A small image denoising model, trained from scratch.
Model: 32-pixel images, arch unet, norm batchnorm, activation gelu, widths [64, 128, 128, 128].
Training: soap at rate 0.0036, 6200 steps, batches of 192.
Data: trained on telescope images of galaxies (Galaxy Zoo DECaLS), 13.5 epochs.
Rows from block 17, named by matrix and row number. Each number is 200 + 20 x the weight over its row's rms, rounded and kept within 0 to 999. All counts start at 0. After the name is the row's rms in percent of the matrix's.
# convs0: first 3x3 conv (model.decb.1.0.convs.0.weight, 128x256x3x3), inputs 192-207, a 3x3 kernel for each
convs0.10,109,219,214,160,210,248,189,168,206,180,224,182,171,223,194,201,214,198,191,194,204,216,228,194,175,199,235,172,199,196,226,187,182,201,191,209,192,208,233,200,187,212,212,203,179,188,207,174,194,200,223,211,218,171,199,210,208,198,187,202,214,182,193,215,179,211,233,207,183,182,228,234,230,178,176,244,214,164,188,192,152,150,219,198,237,229,234,161,198,209,201,208,197,224,246,186,187,188,215,203,183,197,210,165,206,201,149,239,221,161,233,220,228,171,179,232,145,201,212,189,162,171,218,192,204,222,215,169,204,187,212,190,235,190,236,163,176,219,179,240,194,175,215,206,217
convs0.11,125,161,179,177,182,230,229,178,183,198,189,172,182,214,166,202,183,216,194,246,213,193,207,174,204,230,190,213,207,174,214,210,135,204,219,221,220,212,178,194,212,166,163,186,199,206,195,198,216,192,172,222,215,212,172,206,207,189,208,191,183,221,206,212,227,180,201,229,222,222,185,183,199,233,140,220,221,203,154,216,232,187,201,236,191,171,202,186,224,186,185,219,196,212,209,178,205,210,203,213,178,196,198,185,205,206,210,227,208,202,186,224,190,159,194,201,225,193,183,212,177,195,195,186,209,221,233,189,187,191,243,216,194,185,191,188,211,209,201,205,201,206,188,212,212
convs0.12,097,253,196,262,197,196,156,176,192,182,181,188,204,157,196,207,228,183,182,201,248,168,229,205,188,197,223,228,165,156,184,219,210,182,216,205,204,221,191,223,194,169,208,190,170,209,194,248,171,232,190,172,211,177,201,201,182,201,172,227,194,171,206,189,231,209,216,192,237,198,163,198,186,224,223,184,195,242,209,216,167,208,200,172,180,185,173,215,248,197,172,185,205,197,185,192,217,211,213,182,173,150,219,232,187,173,219,235,200,178,204,186,161,165,188,209,210,188,200,165,174,210,233,199,191,224,182,175,215,170,232,222,203,198,194,176,220,188,201,230,228,156,181,179,176
convs0.13,111,194,205,228,209,224,209,155,208,195,198,191,177,246,183,197,195,197,171,213,194,193,180,205,217,194,204,219,186,193,217,194,189,205,138,234,250,225,227,226,200,186,191,185,214,186,185,194,186,154,246,240,184,199,200,201,224,184,190,229,189,209,172,221,181,248,236,219,245,143,213,170,204,185,150,187,183,173,199,209,215,187,197,213,214,202,208,214,198,180,162,223,188,189,186,189,194,222,203,190,151,147,243,200,208,155,223,209,187,191,187,174,177,240,181,206,163,194,212,244,190,204,208,213,194,195,202,245,212,256,203,228,201,213,277,198,225,210,159,176,138,242,198,185,211
convs0.14,114,223,184,164,150,171,194,239,208,181,236,205,214,154,193,165,238,234,246,231,201,195,198,202,210,217,209,194,204,175,185,204,165,180,197,225,219,185,168,198,211,219,211,184,173,223,207,179,191,198,227,210,173,199,179,206,216,191,177,204,206,194,170,213,222,156,228,164,253,192,225,199,225,204,238,195,220,204,181,205,212,193,181,203,223,191,204,169,182,207,174,197,200,191,200,187,217,191,188,185,197,192,230,187,222,180,174,206,202,212,191,223,143,159,166,197,206,188,206,231,202,174,187,193,218,203,243,213,136,129,125,228,236,190,194,173,225,225,211,187,191,187,234,196,231
convs0.15,103,185,251,184,238,198,206,182,260,184,197,212,194,213,193,232,205,161,198,205,187,194,220,170,257,190,191,184,201,200,205,236,193,214,218,228,190,160,180,209,210,203,241,199,228,211,204,202,205,214,201,209,204,182,183,224,173,184,217,193,201,188,206,196,233,206,165,209,137,210,171,213,188,198,180,189,192,206,201,188,205,178,180,173,204,223,219,189,205,189,208,209,194,192,213,213,195,181,191,179,184,200,181,184,207,175,224,222,200,200,216,219,216,176,221,245,189,201,196,211,225,176,205,181,224,210,191,186,266,154,234,215,160,170,192,178,191,208,179,183,220,231,205,153,230
convs0.16,097,201,172,165,187,198,196,252,204,183,215,196,180,213,207,220,157,191,201,199,225,216,211,202,193,233,180,212,166,204,218,243,159,207,163,218,234,210,202,210,163,188,202,211,194,181,197,161,228,258,175,187,193,172,194,198,195,200,198,208,194,202,215,201,203,175,192,172,211,205,181,184,234,221,222,217,192,194,198,232,200,194,209,184,202,213,211,212,178,178,203,184,202,210,208,191,181,209,192,215,219,192,228,154,149,225,247,197,165,193,220,204,206,189,204,199,151,196,207,161,178,205,213,178,194,240,188,188,224,183,220,193,198,195,214,174,227,204,194,193,196,204,212,224,246
convs0.17,107,213,245,203,216,243,179,165,204,191,216,221,201,237,176,241,224,184,184,212,213,184,201,227,186,178,192,229,212,250,187,195,213,211,209,191,183,186,224,178,175,208,216,214,211,241,220,249,201,193,220,206,206,141,212,192,192,210,174,236,204,203,228,175,190,199,229,175,177,225,169,171,218,216,193,220,188,176,249,175,159,175,193,233,214,212,232,183,190,173,193,237,214,160,202,193,186,224,194,213,226,171,161,208,211,213,160,192,187,208,201,188,160,204,209,204,183,206,191,209,174,204,188,169,195,200,211,200,232,183,244,200,186,217,177,220,190,247,185,185,179,195,177,202,177
convs0.18,091,200,208,189,182,223,196,199,196,187,193,202,185,242,198,208,155,180,192,147,209,203,181,207,215,187,196,175,212,212,190,197,197,207,175,208,205,201,218,195,197,236,210,181,203,189,169,168,202,238,242,192,199,177,219,205,187,208,180,195,213,207,177,196,149,230,186,230,239,212,190,173,184,201,168,178,215,231,159,145,175,216,224,184,183,204,213,192,179,219,200,208,221,213,218,206,226,182,197,188,177,178,187,206,204,209,170,216,205,204,184,183,174,210,177,187,220,191,193,208,187,197,217,208,209,180,215,207,212,177,202,221,205,202,192,203,172,192,180,183,234,219,144,173,178
convs0.19,100,190,243,260,173,199,184,205,193,163,197,198,197,217,191,212,209,225,216,193,211,229,213,189,200,197,205,186,215,186,172,184,211,232,202,191,181,219,182,196,199,188,192,198,178,189,218,215,217,181,189,187,216,206,213,186,225,168,146,201,214,211,178,231,179,217,207,204,239,213,200,166,195,222,206,189,185,194,169,215,212,187,198,202,270,199,218,194,169,191,189,205,191,227,219,196,200,197,198,194,192,223,173,196,211,180,207,218,159,207,187,177,216,204,189,223,224,182,207,183,230,183,195,186,193,208,187,219,192,188,208,194,207,172,234,205,204,226,203,181,212,182,205,190,222
convs0.20,094,182,199,182,193,193,179,203,213,212,193,178,185,228,169,182,180,197,235,198,196,213,204,213,203,204,233,176,186,199,173,217,168,198,203,218,187,227,240,196,200,210,197,200,192,204,175,214,211,213,254,222,203,203,219,219,227,198,218,171,173,206,210,237,174,260,234,188,215,192,221,187,200,178,176,192,222,226,208,218,205,190,205,190,219,247,177,176,214,203,190,231,193,182,221,185,169,173,177,182,205,171,219,181,200,250,199,219,202,226,229,177,177,220,182,185,205,198,233,196,225,216,174,212,214,179,216,189,206,208,215,200,178,215,167,200,207,192,169,203,155,217,194,243,201
convs0.21,101,258,201,199,241,227,175,187,193,163,177,231,231,148,215,155,178,197,200,203,213,211,201,231,185,180,196,202,204,203,197,220,193,157,199,221,185,200,192,184,199,178,161,188,198,211,199,174,188,192,172,207,222,169,196,223,205,196,154,197,183,219,197,228,219,201,216,199,180,219,203,158,201,210,220,191,204,203,145,164,209,200,189,244,224,193,204,212,227,168,196,170,190,197,203,207,215,212,185,212,153,156,198,246,235,197,229,164,230,180,210,212,266,169,182,205,210,194,202,196,161,200,212,180,195,213,200,213,202,175,197,193,190,142,224,186,187,249,222,150,223,186,212,218,187
convs0.22,095,168,231,178,165,248,175,217,168,179,212,227,182,174,241,237,214,169,231,195,232,149,192,220,227,200,184,212,193,206,203,192,223,162,212,237,236,199,239,194,197,194,216,187,176,194,185,206,201,210,225,229,198,226,216,215,197,213,200,167,163,207,237,199,201,201,202,162,216,221,188,224,177,196,175,181,205,199,177,207,150,252,171,184,179,137,153,209,168,148,212,172,193,220,201,213,182,214,176,204,211,229,171,206,213,169,186,175,178,175,167,204,125,198,186,153,186,206,220,205,219,176,217,226,220,210,178,182,168,178,194,228,169,217,252,177,160,200,217,227,196,184,183,188,145
convs0.23,112,200,209,252,167,180,211,185,225,201,204,171,206,216,223,203,170,224,173,216,209,191,231,147,209,214,226,210,231,213,167,192,236,203,202,204,186,199,182,191,270,230,153,232,180,194,205,204,177,224,224,179,179,188,212,188,179,180,200,189,179,199,178,229,208,200,166,192,224,211,166,218,199,169,204,210,252,200,210,204,197,207,186,245,170,197,186,169,192,251,193,190,163,220,200,212,211,164,234,184,215,193,217,230,167,204,205,183,229,196,211,197,208,229,167,159,193,211,186,205,202,200,167,214,210,219,213,213,174,200,183,227,217,167,193,185,173,224,187,230,217,246,232,208,172
convs0.24,088,197,188,243,200,176,229,211,191,181,199,174,192,207,207,172,161,221,191,204,166,190,208,194,193,220,207,202,187,193,199,177,224,190,206,201,231,180,195,209,195,217,197,202,219,214,205,221,231,183,234,206,195,202,214,203,212,214,226,172,195,209,175,214,188,212,168,216,202,197,224,206,172,183,217,192,211,211,222,193,170,181,246,209,214,172,217,217,188,167,205,187,193,212,213,187,183,187,199,200,156,220,242,209,165,236,206,191,224,195,152,226,173,202,208,199,193,220,191,230,190,176,173,214,226,200,220,198,188,202,244,188,190,160,170,233,186,193,212,205,175,217,213,226,169
convs0.25,103,194,167,184,199,173,187,188,236,183,188,224,174,191,206,224,191,201,195,221,199,204,195,177,210,224,208,175,173,180,183,188,146,197,209,191,212,215,181,213,205,195,209,207,189,208,189,199,213,196,228,208,198,187,200,216,197,211,237,200,166,168,163,199,209,180,218,169,203,193,206,191,170,179,193,208,217,191,210,217,225,192,180,220,202,207,188,164,219,170,215,234,206,182,184,187,168,211,215,182,219,160,191,201,213,174,219,186,208,179,189,188,247,230,192,194,188,226,175,188,201,214,263,155,213,200,167,178,156,198,202,197,224,198,226,187,215,231,222,189,160,192,194,206,182
convs0.26,100,178,239,174,191,185,199,219,169,256,162,189,197,199,188,200,257,204,206,182,213,192,210,198,202,203,215,185,173,194,200,191,222,176,181,223,225,175,209,174,195,195,209,224,206,186,224,213,192,202,167,198,192,204,218,202,220,176,178,243,183,193,209,158,201,196,201,196,234,217,226,214,196,207,172,251,189,210,171,194,227,179,167,205,228,177,182,223,163,177,241,201,238,191,172,180,205,201,198,186,168,231,186,168,203,181,204,178,179,179,176,198,187,184,212,137,223,251,193,179,232,211,197,217,181,192,190,213,185,179,206,172,218,193,152,233,186,210,204,217,212,172,203,246,187
convs0.27,098,172,237,220,239,142,187,197,205,244,188,185,223,210,218,183,170,233,223,213,190,209,182,202,203,197,208,211,217,226,177,155,194,176,218,168,232,163,193,203,223,188,175,193,202,230,211,194,179,218,209,201,181,223,180,206,177,180,225,220,244,206,208,196,228,198,223,208,219,209,183,215,183,191,216,178,212,154,198,189,173,233,228,146,212,182,171,202,206,220,185,196,215,202,213,217,204,201,164,179,226,222,209,196,164,181,190,200,169,188,173,173,214,175,192,202,237,212,209,158,180,192,231,218,219,169,223,198,202,176,190,186,215,216,214,201,198,217,210,237,200,169,192,236,194
convs0.28,107,200,228,184,202,228,204,185,211,209,210,218,199,217,186,251,186,198,137,172,197,184,221,174,177,180,209,226,230,177,161,198,207,219,210,180,203,206,225,184,201,206,205,206,207,228,203,209,195,191,264,216,174,202,217,190,191,182,210,219,200,215,178,198,161,198,198,200,167,201,166,201,208,247,198,197,195,289,176,199,209,210,201,227,199,231,215,160,217,215,177,174,172,150,221,212,188,170,176,187,180,233,206,222,150,228,188,159,189,235,182,213,177,225,217,175,191,186,172,201,185,198,193,206,220,168,185,237,223,210,185,195,215,189,192,150,211,221,183,216,199,187,197,192,202
convs0.29,103,219,201,180,181,200,213,195,229,198,188,173,184,226,186,204,196,219,191,194,174,191,190,197,212,198,209,178,206,212,205,166,192,226,196,217,224,190,181,191,199,182,211,186,198,216,193,188,233,236,246,191,221,167,207,195,205,178,185,191,178,193,194,191,192,198,202,207,195,226,165,245,179,221,201,208,201,213,206,156,220,146,207,174,187,212,214,216,220,213,178,209,205,187,197,219,194,198,213,160,189,211,180,209,201,208,198,248,187,200,174,196,214,194,179,186,200,202,193,222,187,188,200,220,175,212,175,181,153,184,223,186,205,213,202,171,221,189,177,204,200,241,211,190,189
convs0.30,096,183,196,230,160,196,201,244,201,236,213,168,191,194,241,195,205,221,194,188,179,194,200,162,177,203,228,182,163,184,201,181,201,190,188,223,216,201,221,186,202,209,211,173,193,205,141,193,182,194,193,200,244,172,203,204,192,210,161,191,176,197,164,229,210,254,205,196,216,201,194,156,194,170,206,196,191,161,210,210,213,203,194,208,180,212,165,181,234,227,226,206,219,207,178,214,211,199,198,185,215,171,211,159,194,210,210,218,192,203,173,216,209,165,154,195,220,196,180,215,209,205,208,192,225,186,219,196,194,195,211,223,192,235,236,154,240,201,226,185,171,164,222,181,194
convs0.31,090,201,162,195,235,222,174,208,206,182,241,176,177,201,223,211,214,217,231,196,220,187,229,226,177,197,209,221,206,182,186,184,167,180,191,193,210,201,165,198,181,188,224,183,229,241,173,206,209,219,163,217,185,182,202,169,193,193,188,175,185,198,218,201,179,222,198,175,255,199,194,211,220,207,168,185,175,209,200,226,217,203,198,196,199,206,211,193,219,201,188,189,190,189,196,200,191,193,195,194,218,228,210,147,191,216,173,175,240,206,199,226,182,176,164,204,210,195,194,202,203,173,130,227,172,228,189,197,190,184,221,140,179,207,205,217,208,203,197,192,212,225,181,174,168
convs0.32,101,219,201,171,219,169,198,186,215,184,175,200,159,253,241,237,158,187,172,199,195,176,177,214,219,186,216,206,173,231,217,174,178,217,194,181,209,177,229,208,189,220,188,191,176,200,205,203,209,225,173,210,238,181,208,197,189,212,205,198,214,202,216,187,178,194,182,239,220,228,181,186,220,193,230,184,210,209,187,202,170,195,187,198,193,220,175,194,252,189,175,175,212,205,196,190,184,196,229,168,197,256,238,242,177,178,184,195,194,234,213,171,205,171,194,175,166,193,188,214,168,225,186,224,192,186,173,198,205,248,210,197,149,230,198,163,184,199,217,209,239,194,238,222,224
convs0.33,112,191,230,209,192,250,242,172,191,208,201,193,193,201,208,187,239,216,186,221,204,203,196,190,198,175,176,210,218,193,177,181,172,215,151,202,192,205,178,172,215,154,205,186,194,213,193,220,194,190,160,200,206,242,198,205,198,191,198,162,225,208,234,210,175,209,200,201,249,177,188,221,200,226,197,218,177,199,169,188,172,217,179,203,229,185,228,231,203,220,176,197,188,217,205,223,218,233,225,182,190,147,238,185,178,197,144,249,243,173,181,195,153,259,218,166,188,226,218,179,203,183,192,217,198,212,190,233,177,192,184,205,217,231,266,117,178,171,230,233,224,185,187,184,158
convs0.34,097,150,195,197,158,169,226,163,211,197,176,159,247,166,208,239,164,223,221,193,177,204,184,211,197,185,214,206,196,201,195,188,177,213,198,176,176,204,173,202,217,180,193,217,189,204,197,184,191,199,188,219,195,197,162,185,199,187,196,199,202,212,210,172,183,225,243,165,248,166,201,214,205,216,209,214,193,170,184,183,178,166,219,186,188,198,229,205,181,191,193,170,187,187,199,211,238,202,219,218,201,149,175,236,212,163,204,224,188,193,186,166,208,213,226,151,159,215,164,193,199,213,206,209,193,183,222,204,147,208,181,222,222,180,236,176,242,172,185,218,221,225,187,187,147
convs0.35,109,216,216,232,199,164,233,217,197,193,229,183,198,221,143,213,208,227,226,192,167,217,185,218,200,209,216,189,217,209,194,165,191,219,216,179,211,201,232,183,182,230,196,198,178,201,195,226,175,193,206,210,169,155,193,192,207,217,213,215,170,175,203,203,185,252,223,222,203,204,231,167,208,196,241,176,132,178,200,182,182,204,215,207,198,230,187,156,224,190,197,223,236,221,178,190,206,181,178,210,177,197,203,189,193,226,201,228,227,228,205,189,149,205,230,216,214,207,168,184,220,201,165,228,216,204,206,215,225,230,184,226,202,259,206,199,230,219,222,179,235,226,201,191,173
convs0.36,099,228,205,180,215,180,198,218,213,223,203,180,200,176,218,216,175,216,216,202,221,164,197,227,203,212,192,197,225,225,180,214,197,248,211,226,225,233,234,193,232,169,219,201,204,209,198,230,197,199,178,189,207,166,211,181,193,187,183,175,174,206,199,178,200,150,194,180,234,182,213,196,187,218,210,219,249,108,199,229,141,193,167,208,196,193,197,162,205,220,165,188,194,188,197,196,200,216,199,187,164,183,216,264,166,174,248,176,197,231,183,204,177,105,209,211,209,205,187,206,180,215,218,180,213,198,188,221,181,208,185,164,210,194,218,182,209,170,221,187,187,184,198,201,150
convs0.37,105,210,173,183,204,200,240,213,239,182,196,197,196,196,211,171,199,178,258,230,186,210,151,181,227,205,209,210,209,192,220,203,216,229,188,194,204,201,201,195,212,174,198,202,179,142,194,217,225,218,165,198,185,246,191,198,200,179,193,181,202,193,197,222,212,179,167,239,164,193,236,191,194,162,198,216,233,185,233,182,201,182,203,205,230,201,156,148,186,218,192,193,164,224,178,180,194,208,228,220,210,175,242,192,213,207,209,171,200,209,172,201,180,197,207,205,174,195,202,189,203,209,217,158,219,202,176,179,228,190,176,201,179,214,138,242,229,148,202,161,198,237,203,250,214
convs0.38,106,216,205,218,225,227,168,203,199,219,185,222,228,201,178,162,196,184,195,224,192,173,203,194,197,191,178,194,181,196,221,209,157,200,209,228,187,199,214,217,187,203,204,206,182,222,207,222,193,261,205,187,214,184,239,181,186,220,218,207,210,212,203,191,222,234,183,174,244,204,210,204,210,214,208,185,186,214,195,197,172,180,238,186,182,212,175,164,173,211,187,194,203,203,229,186,194,196,149,195,190,186,212,215,173,227,203,204,210,179,211,190,158,172,199,203,202,178,204,186,194,214,209,233,184,214,190,227,201,213,185,203,191,212,157,213,167,190,178,196,240,214,182,204,195
convs0.39,100,191,200,191,193,226,200,208,197,171,179,200,171,209,224,195,176,213,243,185,201,212,202,188,182,205,198,193,220,192,207,200,220,186,194,218,198,166,225,217,196,165,222,201,193,195,208,213,181,209,205,208,218,215,221,198,183,206,198,197,183,215,197,198,183,194,194,253,224,160,207,187,164,192,184,218,190,178,239,183,207,195,199,195,171,193,180,181,197,220,203,219,205,199,200,206,207,234,199,230,175,175,199,232,223,163,205,242,176,236,206,224,142,170,220,189,197,173,236,173,200,186,229,190,198,197,192,193,198,166,176,207,184,203,160,184,202,159,178,231,238,176,200,218,175
convs0.40,094,183,216,174,245,166,258,189,189,183,197,218,226,226,213,176,181,208,244,217,231,217,184,195,203,231,206,237,226,215,203,161,156,189,183,200,189,198,196,195,221,173,180,196,190,197,208,191,219,197,171,182,184,211,203,215,202,188,202,179,182,197,213,198,255,132,177,205,243,171,228,201,204,254,233,191,205,218,182,188,197,174,190,224,238,199,253,175,203,199,195,210,213,204,192,178,192,199,203,198,199,197,175,168,176,198,185,212,188,208,211,188,177,174,217,172,169,206,196,208,184,201,213,213,194,178,207,201,197,221,224,199,203,176,190,199,173,190,182,174,234,184,217,193,220
convs0.41,088,204,178,225,179,194,169,214,187,212,190,220,190,192,206,195,209,223,212,210,181,210,227,200,201,223,205,189,192,207,175,195,164,211,208,169,176,212,207,173,206,219,229,214,243,174,194,222,200,188,171,187,178,159,191,191,201,211,185,166,183,201,196,217,201,172,203,170,231,232,202,230,206,178,182,178,206,181,181,180,171,206,234,197,178,202,206,147,215,206,196,207,174,201,181,184,190,206,214,209,223,198,209,228,209,164,189,183,213,199,191,210,202,151,202,212,215,182,153,220,197,192,206,189,192,199,224,202,178,212,177,243,198,189,201,182,205,244,193,205,207,206,201,224,211
convs0.42,093,196,166,177,225,254,178,183,223,214,199,181,209,183,193,189,165,217,196,229,190,174,240,212,216,219,180,216,214,184,208,161,186,162,179,196,209,216,206,195,196,213,218,174,216,212,207,189,175,175,202,241,226,222,167,216,205,233,188,156,211,206,190,188,187,191,216,147,144,218,214,229,178,208,236,180,187,277,213,159,142,233,174,197,172,192,183,203,179,191,189,192,216,213,192,185,204,188,170,190,207,230,191,201,218,223,256,196,192,192,207,184,198,219,206,212,224,175,194,168,208,174,236,193,182,180,200,232,203,169,193,206,184,198,204,186,198,225,170,195,162,215,233,196,171
convs0.43,101,192,196,161,231,159,192,185,156,221,196,191,193,206,265,228,180,207,178,233,208,196,210,206,205,198,197,198,185,193,201,203,189,220,200,221,196,240,177,204,207,198,201,196,176,205,187,234,204,196,187,211,186,178,162,208,169,215,226,193,185,155,222,190,179,186,168,160,231,228,244,179,191,169,236,184,210,196,208,196,202,174,174,203,178,207,182,204,187,231,222,185,217,199,176,187,190,168,199,228,187,205,234,199,194,187,254,187,157,189,191,166,221,176,197,202,149,223,177,200,203,217,213,228,203,180,172,196,196,188,215,184,207,151,192,219,186,219,186,214,239,215,218,205,186
convs0.44,123,215,225,240,233,137,131,179,186,213,165,195,178,214,220,194,172,164,206,210,224,219,187,174,225,218,176,202,148,177,173,203,177,191,213,200,184,195,176,201,186,191,185,175,193,200,182,171,225,202,241,197,211,165,190,193,191,201,193,208,204,184,197,188,239,233,188,202,178,198,208,146,205,233,187,235,186,157,191,141,280,196,222,189,205,163,228,174,216,239,196,220,199,182,181,212,200,185,196,212,202,234,199,188,131,214,192,160,196,182,126,211,201,192,141,195,283,220,194,198,229,189,196,217,189,225,230,188,190,225,190,221,195,186,163,202,206,226,221,167,199,193,165,222,193
convs0.45,088,202,169,217,189,198,197,190,222,167,182,200,216,186,195,172,218,209,193,201,202,213,183,186,196,222,212,208,151,200,210,184,193,167,251,195,188,203,166,221,232,219,231,198,221,204,184,206,201,199,191,218,230,191,205,206,182,200,176,208,232,193,218,197,183,163,208,169,222,210,163,245,199,221,225,213,221,155,174,178,191,209,237,222,170,211,193,209,230,235,181,211,203,168,185,187,211,185,197,204,196,200,218,200,208,186,175,222,202,205,188,231,199,215,199,199,200,186,181,214,199,218,198,152,205,187,228,237,184,149,226,217,160,191,208,223,175,222,211,215,202,165,169,180,174
convs0.46,113,197,203,239,189,150,185,187,208,214,213,230,207,193,203,219,204,206,177,197,211,187,232,218,253,224,186,202,195,213,225,182,212,147,228,232,206,218,208,200,193,215,203,207,149,173,220,157,164,245,240,255,172,188,190,212,179,225,152,213,186,240,206,153,211,165,201,166,220,209,211,211,200,229,207,165,188,228,231,178,236,172,196,181,231,171,185,194,187,230,222,175,226,176,150,199,202,188,207,209,177,245,178,233,184,234,218,157,204,216,197,240,193,212,191,195,254,205,213,231,236,175,193,114,182,204,222,215,190,165,190,168,204,164,182,198,225,216,200,181,192,197,191,274,198
convs0.47,095,188,216,237,196,217,205,211,185,173,201,175,200,221,183,233,249,229,193,187,162,208,215,188,192,217,227,192,194,189,241,152,204,206,207,187,203,184,177,163,192,206,215,225,218,220,184,188,204,143,164,192,202,200,186,213,251,195,200,178,200,212,214,206,210,234,183,215,195,163,224,156,191,254,166,170,184,170,225,154,195,198,210,149,194,211,216,183,222,216,234,194,211,208,236,195,189,181,171,204,190,242,173,175,252,210,178,166,203,204,173,179,165,161,189,186,188,232,177,207,171,186,179,187,223,196,196,177,214,198,160,175,175,252,220,161,199,162,218,231,194,196,192,201,221
convs0.48,091,179,156,210,226,208,180,236,193,197,215,222,228,169,191,174,222,231,209,220,204,164,229,191,196,172,182,180,203,171,213,197,191,236,209,196,244,191,205,210,168,200,196,194,191,207,214,215,194,183,203,211,184,202,210,221,220,195,196,207,211,214,197,235,226,212,226,195,193,245,175,193,212,187,209,187,253,178,161,210,209,153,210,192,223,234,220,204,209,245,188,204,213,232,218,219,214,202,224,163,187,177,230,206,174,205,215,236,217,189,157,230,155,163,203,201,205,204,216,207,214,219,244,164,212,191,216,190,175,190,198,232,195,177,230,208,187,222,212,220,218,196,170,190,220
convs0.49,103,207,209,201,216,196,175,198,211,189,203,165,197,220,213,231,201,236,202,218,188,213,230,227,202,203,198,205,247,181,223,224,199,223,219,219,178,175,188,219,205,171,158,193,174,190,230,283,176,214,193,218,212,214,207,190,224,217,215,214,206,205,202,194,175,223,188,196,260,203,184,189,205,207,195,193,198,189,167,196,246,185,196,193,245,177,240,193,218,192,188,198,206,218,246,183,221,178,192,176,206,187,188,216,217,184,195,182,192,152,231,206,231,143,242,200,177,221,185,207,209,194,205,203,177,240,198,212,196,177,210,185,188,195,184,192,181,163,214,174,183,196,211,231,196
convs0.50,097,193,168,218,149,208,195,190,227,212,260,233,208,143,196,188,220,186,205,208,165,192,220,243,229,197,211,223,219,229,209,170,197,167,230,180,177,199,202,187,257,228,189,201,188,185,170,230,192,223,229,221,208,169,196,180,196,219,193,191,192,208,218,193,196,215,217,219,231,223,178,219,195,218,202,174,225,197,154,167,192,188,186,200,193,220,197,193,197,231,207,199,165,203,195,206,183,187,196,181,262,209,183,184,200,194,202,188,214,209,243,228,178,184,196,157,190,203,219,201,193,178,157,188,172,170,230,187,163,168,192,166,186,209,221,230,248,222,190,208,194,193,160,206,170
convs0.51,101,196,202,218,185,202,240,199,235,179,208,190,180,220,214,186,183,204,185,211,191,211,230,193,204,201,230,220,192,179,162,200,213,172,209,214,171,167,236,197,192,197,213,217,173,196,210,185,191,194,202,186,209,194,179,213,198,199,187,205,157,199,185,187,150,190,210,212,236,184,216,199,202,207,215,209,184,187,249,184,211,216,220,169,244,173,168,209,185,205,203,214,188,181,183,197,205,201,217,189,182,201,226,195,159,210,166,212,156,189,200,156,155,284,274,188,180,190,206,190,190,177,191,204,175,172,193,171,172,199,156,201,194,210,205,200,173,238,187,197,268,231,192,157,212
convs0.52,107,197,220,196,202,189,212,208,172,208,220,189,226,159,256,208,189,164,174,215,221,209,209,213,209,187,194,200,189,235,203,202,204,196,229,197,189,224,220,172,186,180,214,212,237,218,190,205,253,228,189,186,175,186,215,226,176,200,170,192,220,184,177,214,210,215,171,184,182,161,187,170,243,166,186,209,224,202,201,210,252,219,222,207,205,213,198,185,250,179,196,204,182,198,188,177,196,210,199,199,197,219,169,207,197,188,193,197,199,184,158,183,232,226,244,217,221,238,182,242,218,200,182,211,223,166,188,190,199,253,200,248,149,225,122,226,176,141,237,153,163,183,217,232,192
convs0.53,097,222,186,236,204,235,201,160,228,255,206,189,202,216,201,218,197,193,214,195,197,198,209,210,182,188,228,171,198,217,202,165,202,174,192,179,175,205,208,210,206,191,200,201,212,191,241,170,212,225,203,245,238,194,217,195,159,241,197,219,232,225,175,215,237,176,180,180,195,218,228,207,192,233,170,182,264,201,175,151,215,186,203,209,192,162,211,253,221,224,199,215,192,214,171,204,202,210,205,213,218,170,249,199,206,203,189,186,182,215,186,171,183,219,184,226,181,199,211,216,183,204,173,246,193,182,211,212,200,196,189,201,212,169,219,231,217,206,206,159,237,215,214,187,177
convs0.54,109,199,245,205,183,190,223,199,210,219,184,200,182,188,204,202,191,192,202,210,166,207,211,197,203,212,207,202,211,218,241,225,172,230,213,196,197,219,190,186,189,212,206,183,167,204,203,200,224,190,209,219,182,182,213,246,192,222,205,188,204,217,192,218,221,209,195,256,175,156,248,195,178,171,187,243,215,142,230,216,159,192,193,174,203,196,220,223,232,208,203,217,156,205,188,150,226,208,207,216,232,205,201,239,233,194,189,233,171,194,187,218,213,141,253,234,221,165,239,183,211,214,201,186,252,154,181,155,175,171,251,219,170,225,226,212,189,189,218,190,189,237,236,140,233
convs0.55,079,211,166,183,214,191,213,157,182,184,209,201,196,213,200,195,197,232,173,216,173,183,209,182,212,208,210,198,206,183,177,207,154,184,205,223,206,177,179,197,185,178,209,191,200,211,184,199,165,194,218,173,208,193,194,198,209,193,204,169,183,191,197,181,173,229,198,199,186,223,183,195,215,212,211,202,216,268,164,174,185,223,194,205,177,210,224,194,174,186,243,183,225,213,201,184,224,212,189,189,220,171,209,213,206,181,205,209,197,183,205,176,198,232,167,167,201,247,197,179,171,182,206,193,209,195,184,230,208,213,235,201,177,206,183,206,192,214,198,197,178,203,164,208,184
convs0.56,091,204,242,171,205,179,184,222,187,185,199,231,213,179,175,192,195,170,210,203,207,173,189,206,215,185,206,190,196,233,210,191,198,187,200,208,190,200,191,182,200,201,201,200,214,212,191,194,202,189,182,195,194,195,179,223,205,216,177,207,224,223,207,185,193,208,184,235,227,196,204,176,239,186,230,168,208,213,205,183,237,236,200,197,216,208,192,220,184,195,213,204,194,197,210,216,194,180,177,180,191,233,192,177,188,233,202,183,196,170,227,221,202,154,197,204,196,207,187,207,187,224,175,182,190,219,203,215,181,234,173,199,194,201,200,185,180,221,243,236,179,199,205,233,190
convs0.57,087,178,195,185,215,226,181,188,216,202,210,203,205,182,195,249,190,152,180,179,205,202,163,221,184,203,171,225,200,203,202,221,208,192,186,211,207,213,203,228,186,201,188,203,185,223,198,206,185,238,190,180,196,146,211,192,199,188,209,216,236,206,186,210,181,195,191,216,209,181,196,213,216,221,189,197,185,172,254,218,205,185,199,220,201,164,191,212,208,170,193,192,187,181,212,183,174,225,187,174,200,173,203,206,232,185,200,237,192,223,174,219,210,224,226,171,205,190,197,165,203,211,226,167,206,238,217,187,189,229,210,191,185,179,218,227,175,211,198,175,198,207,189,205,195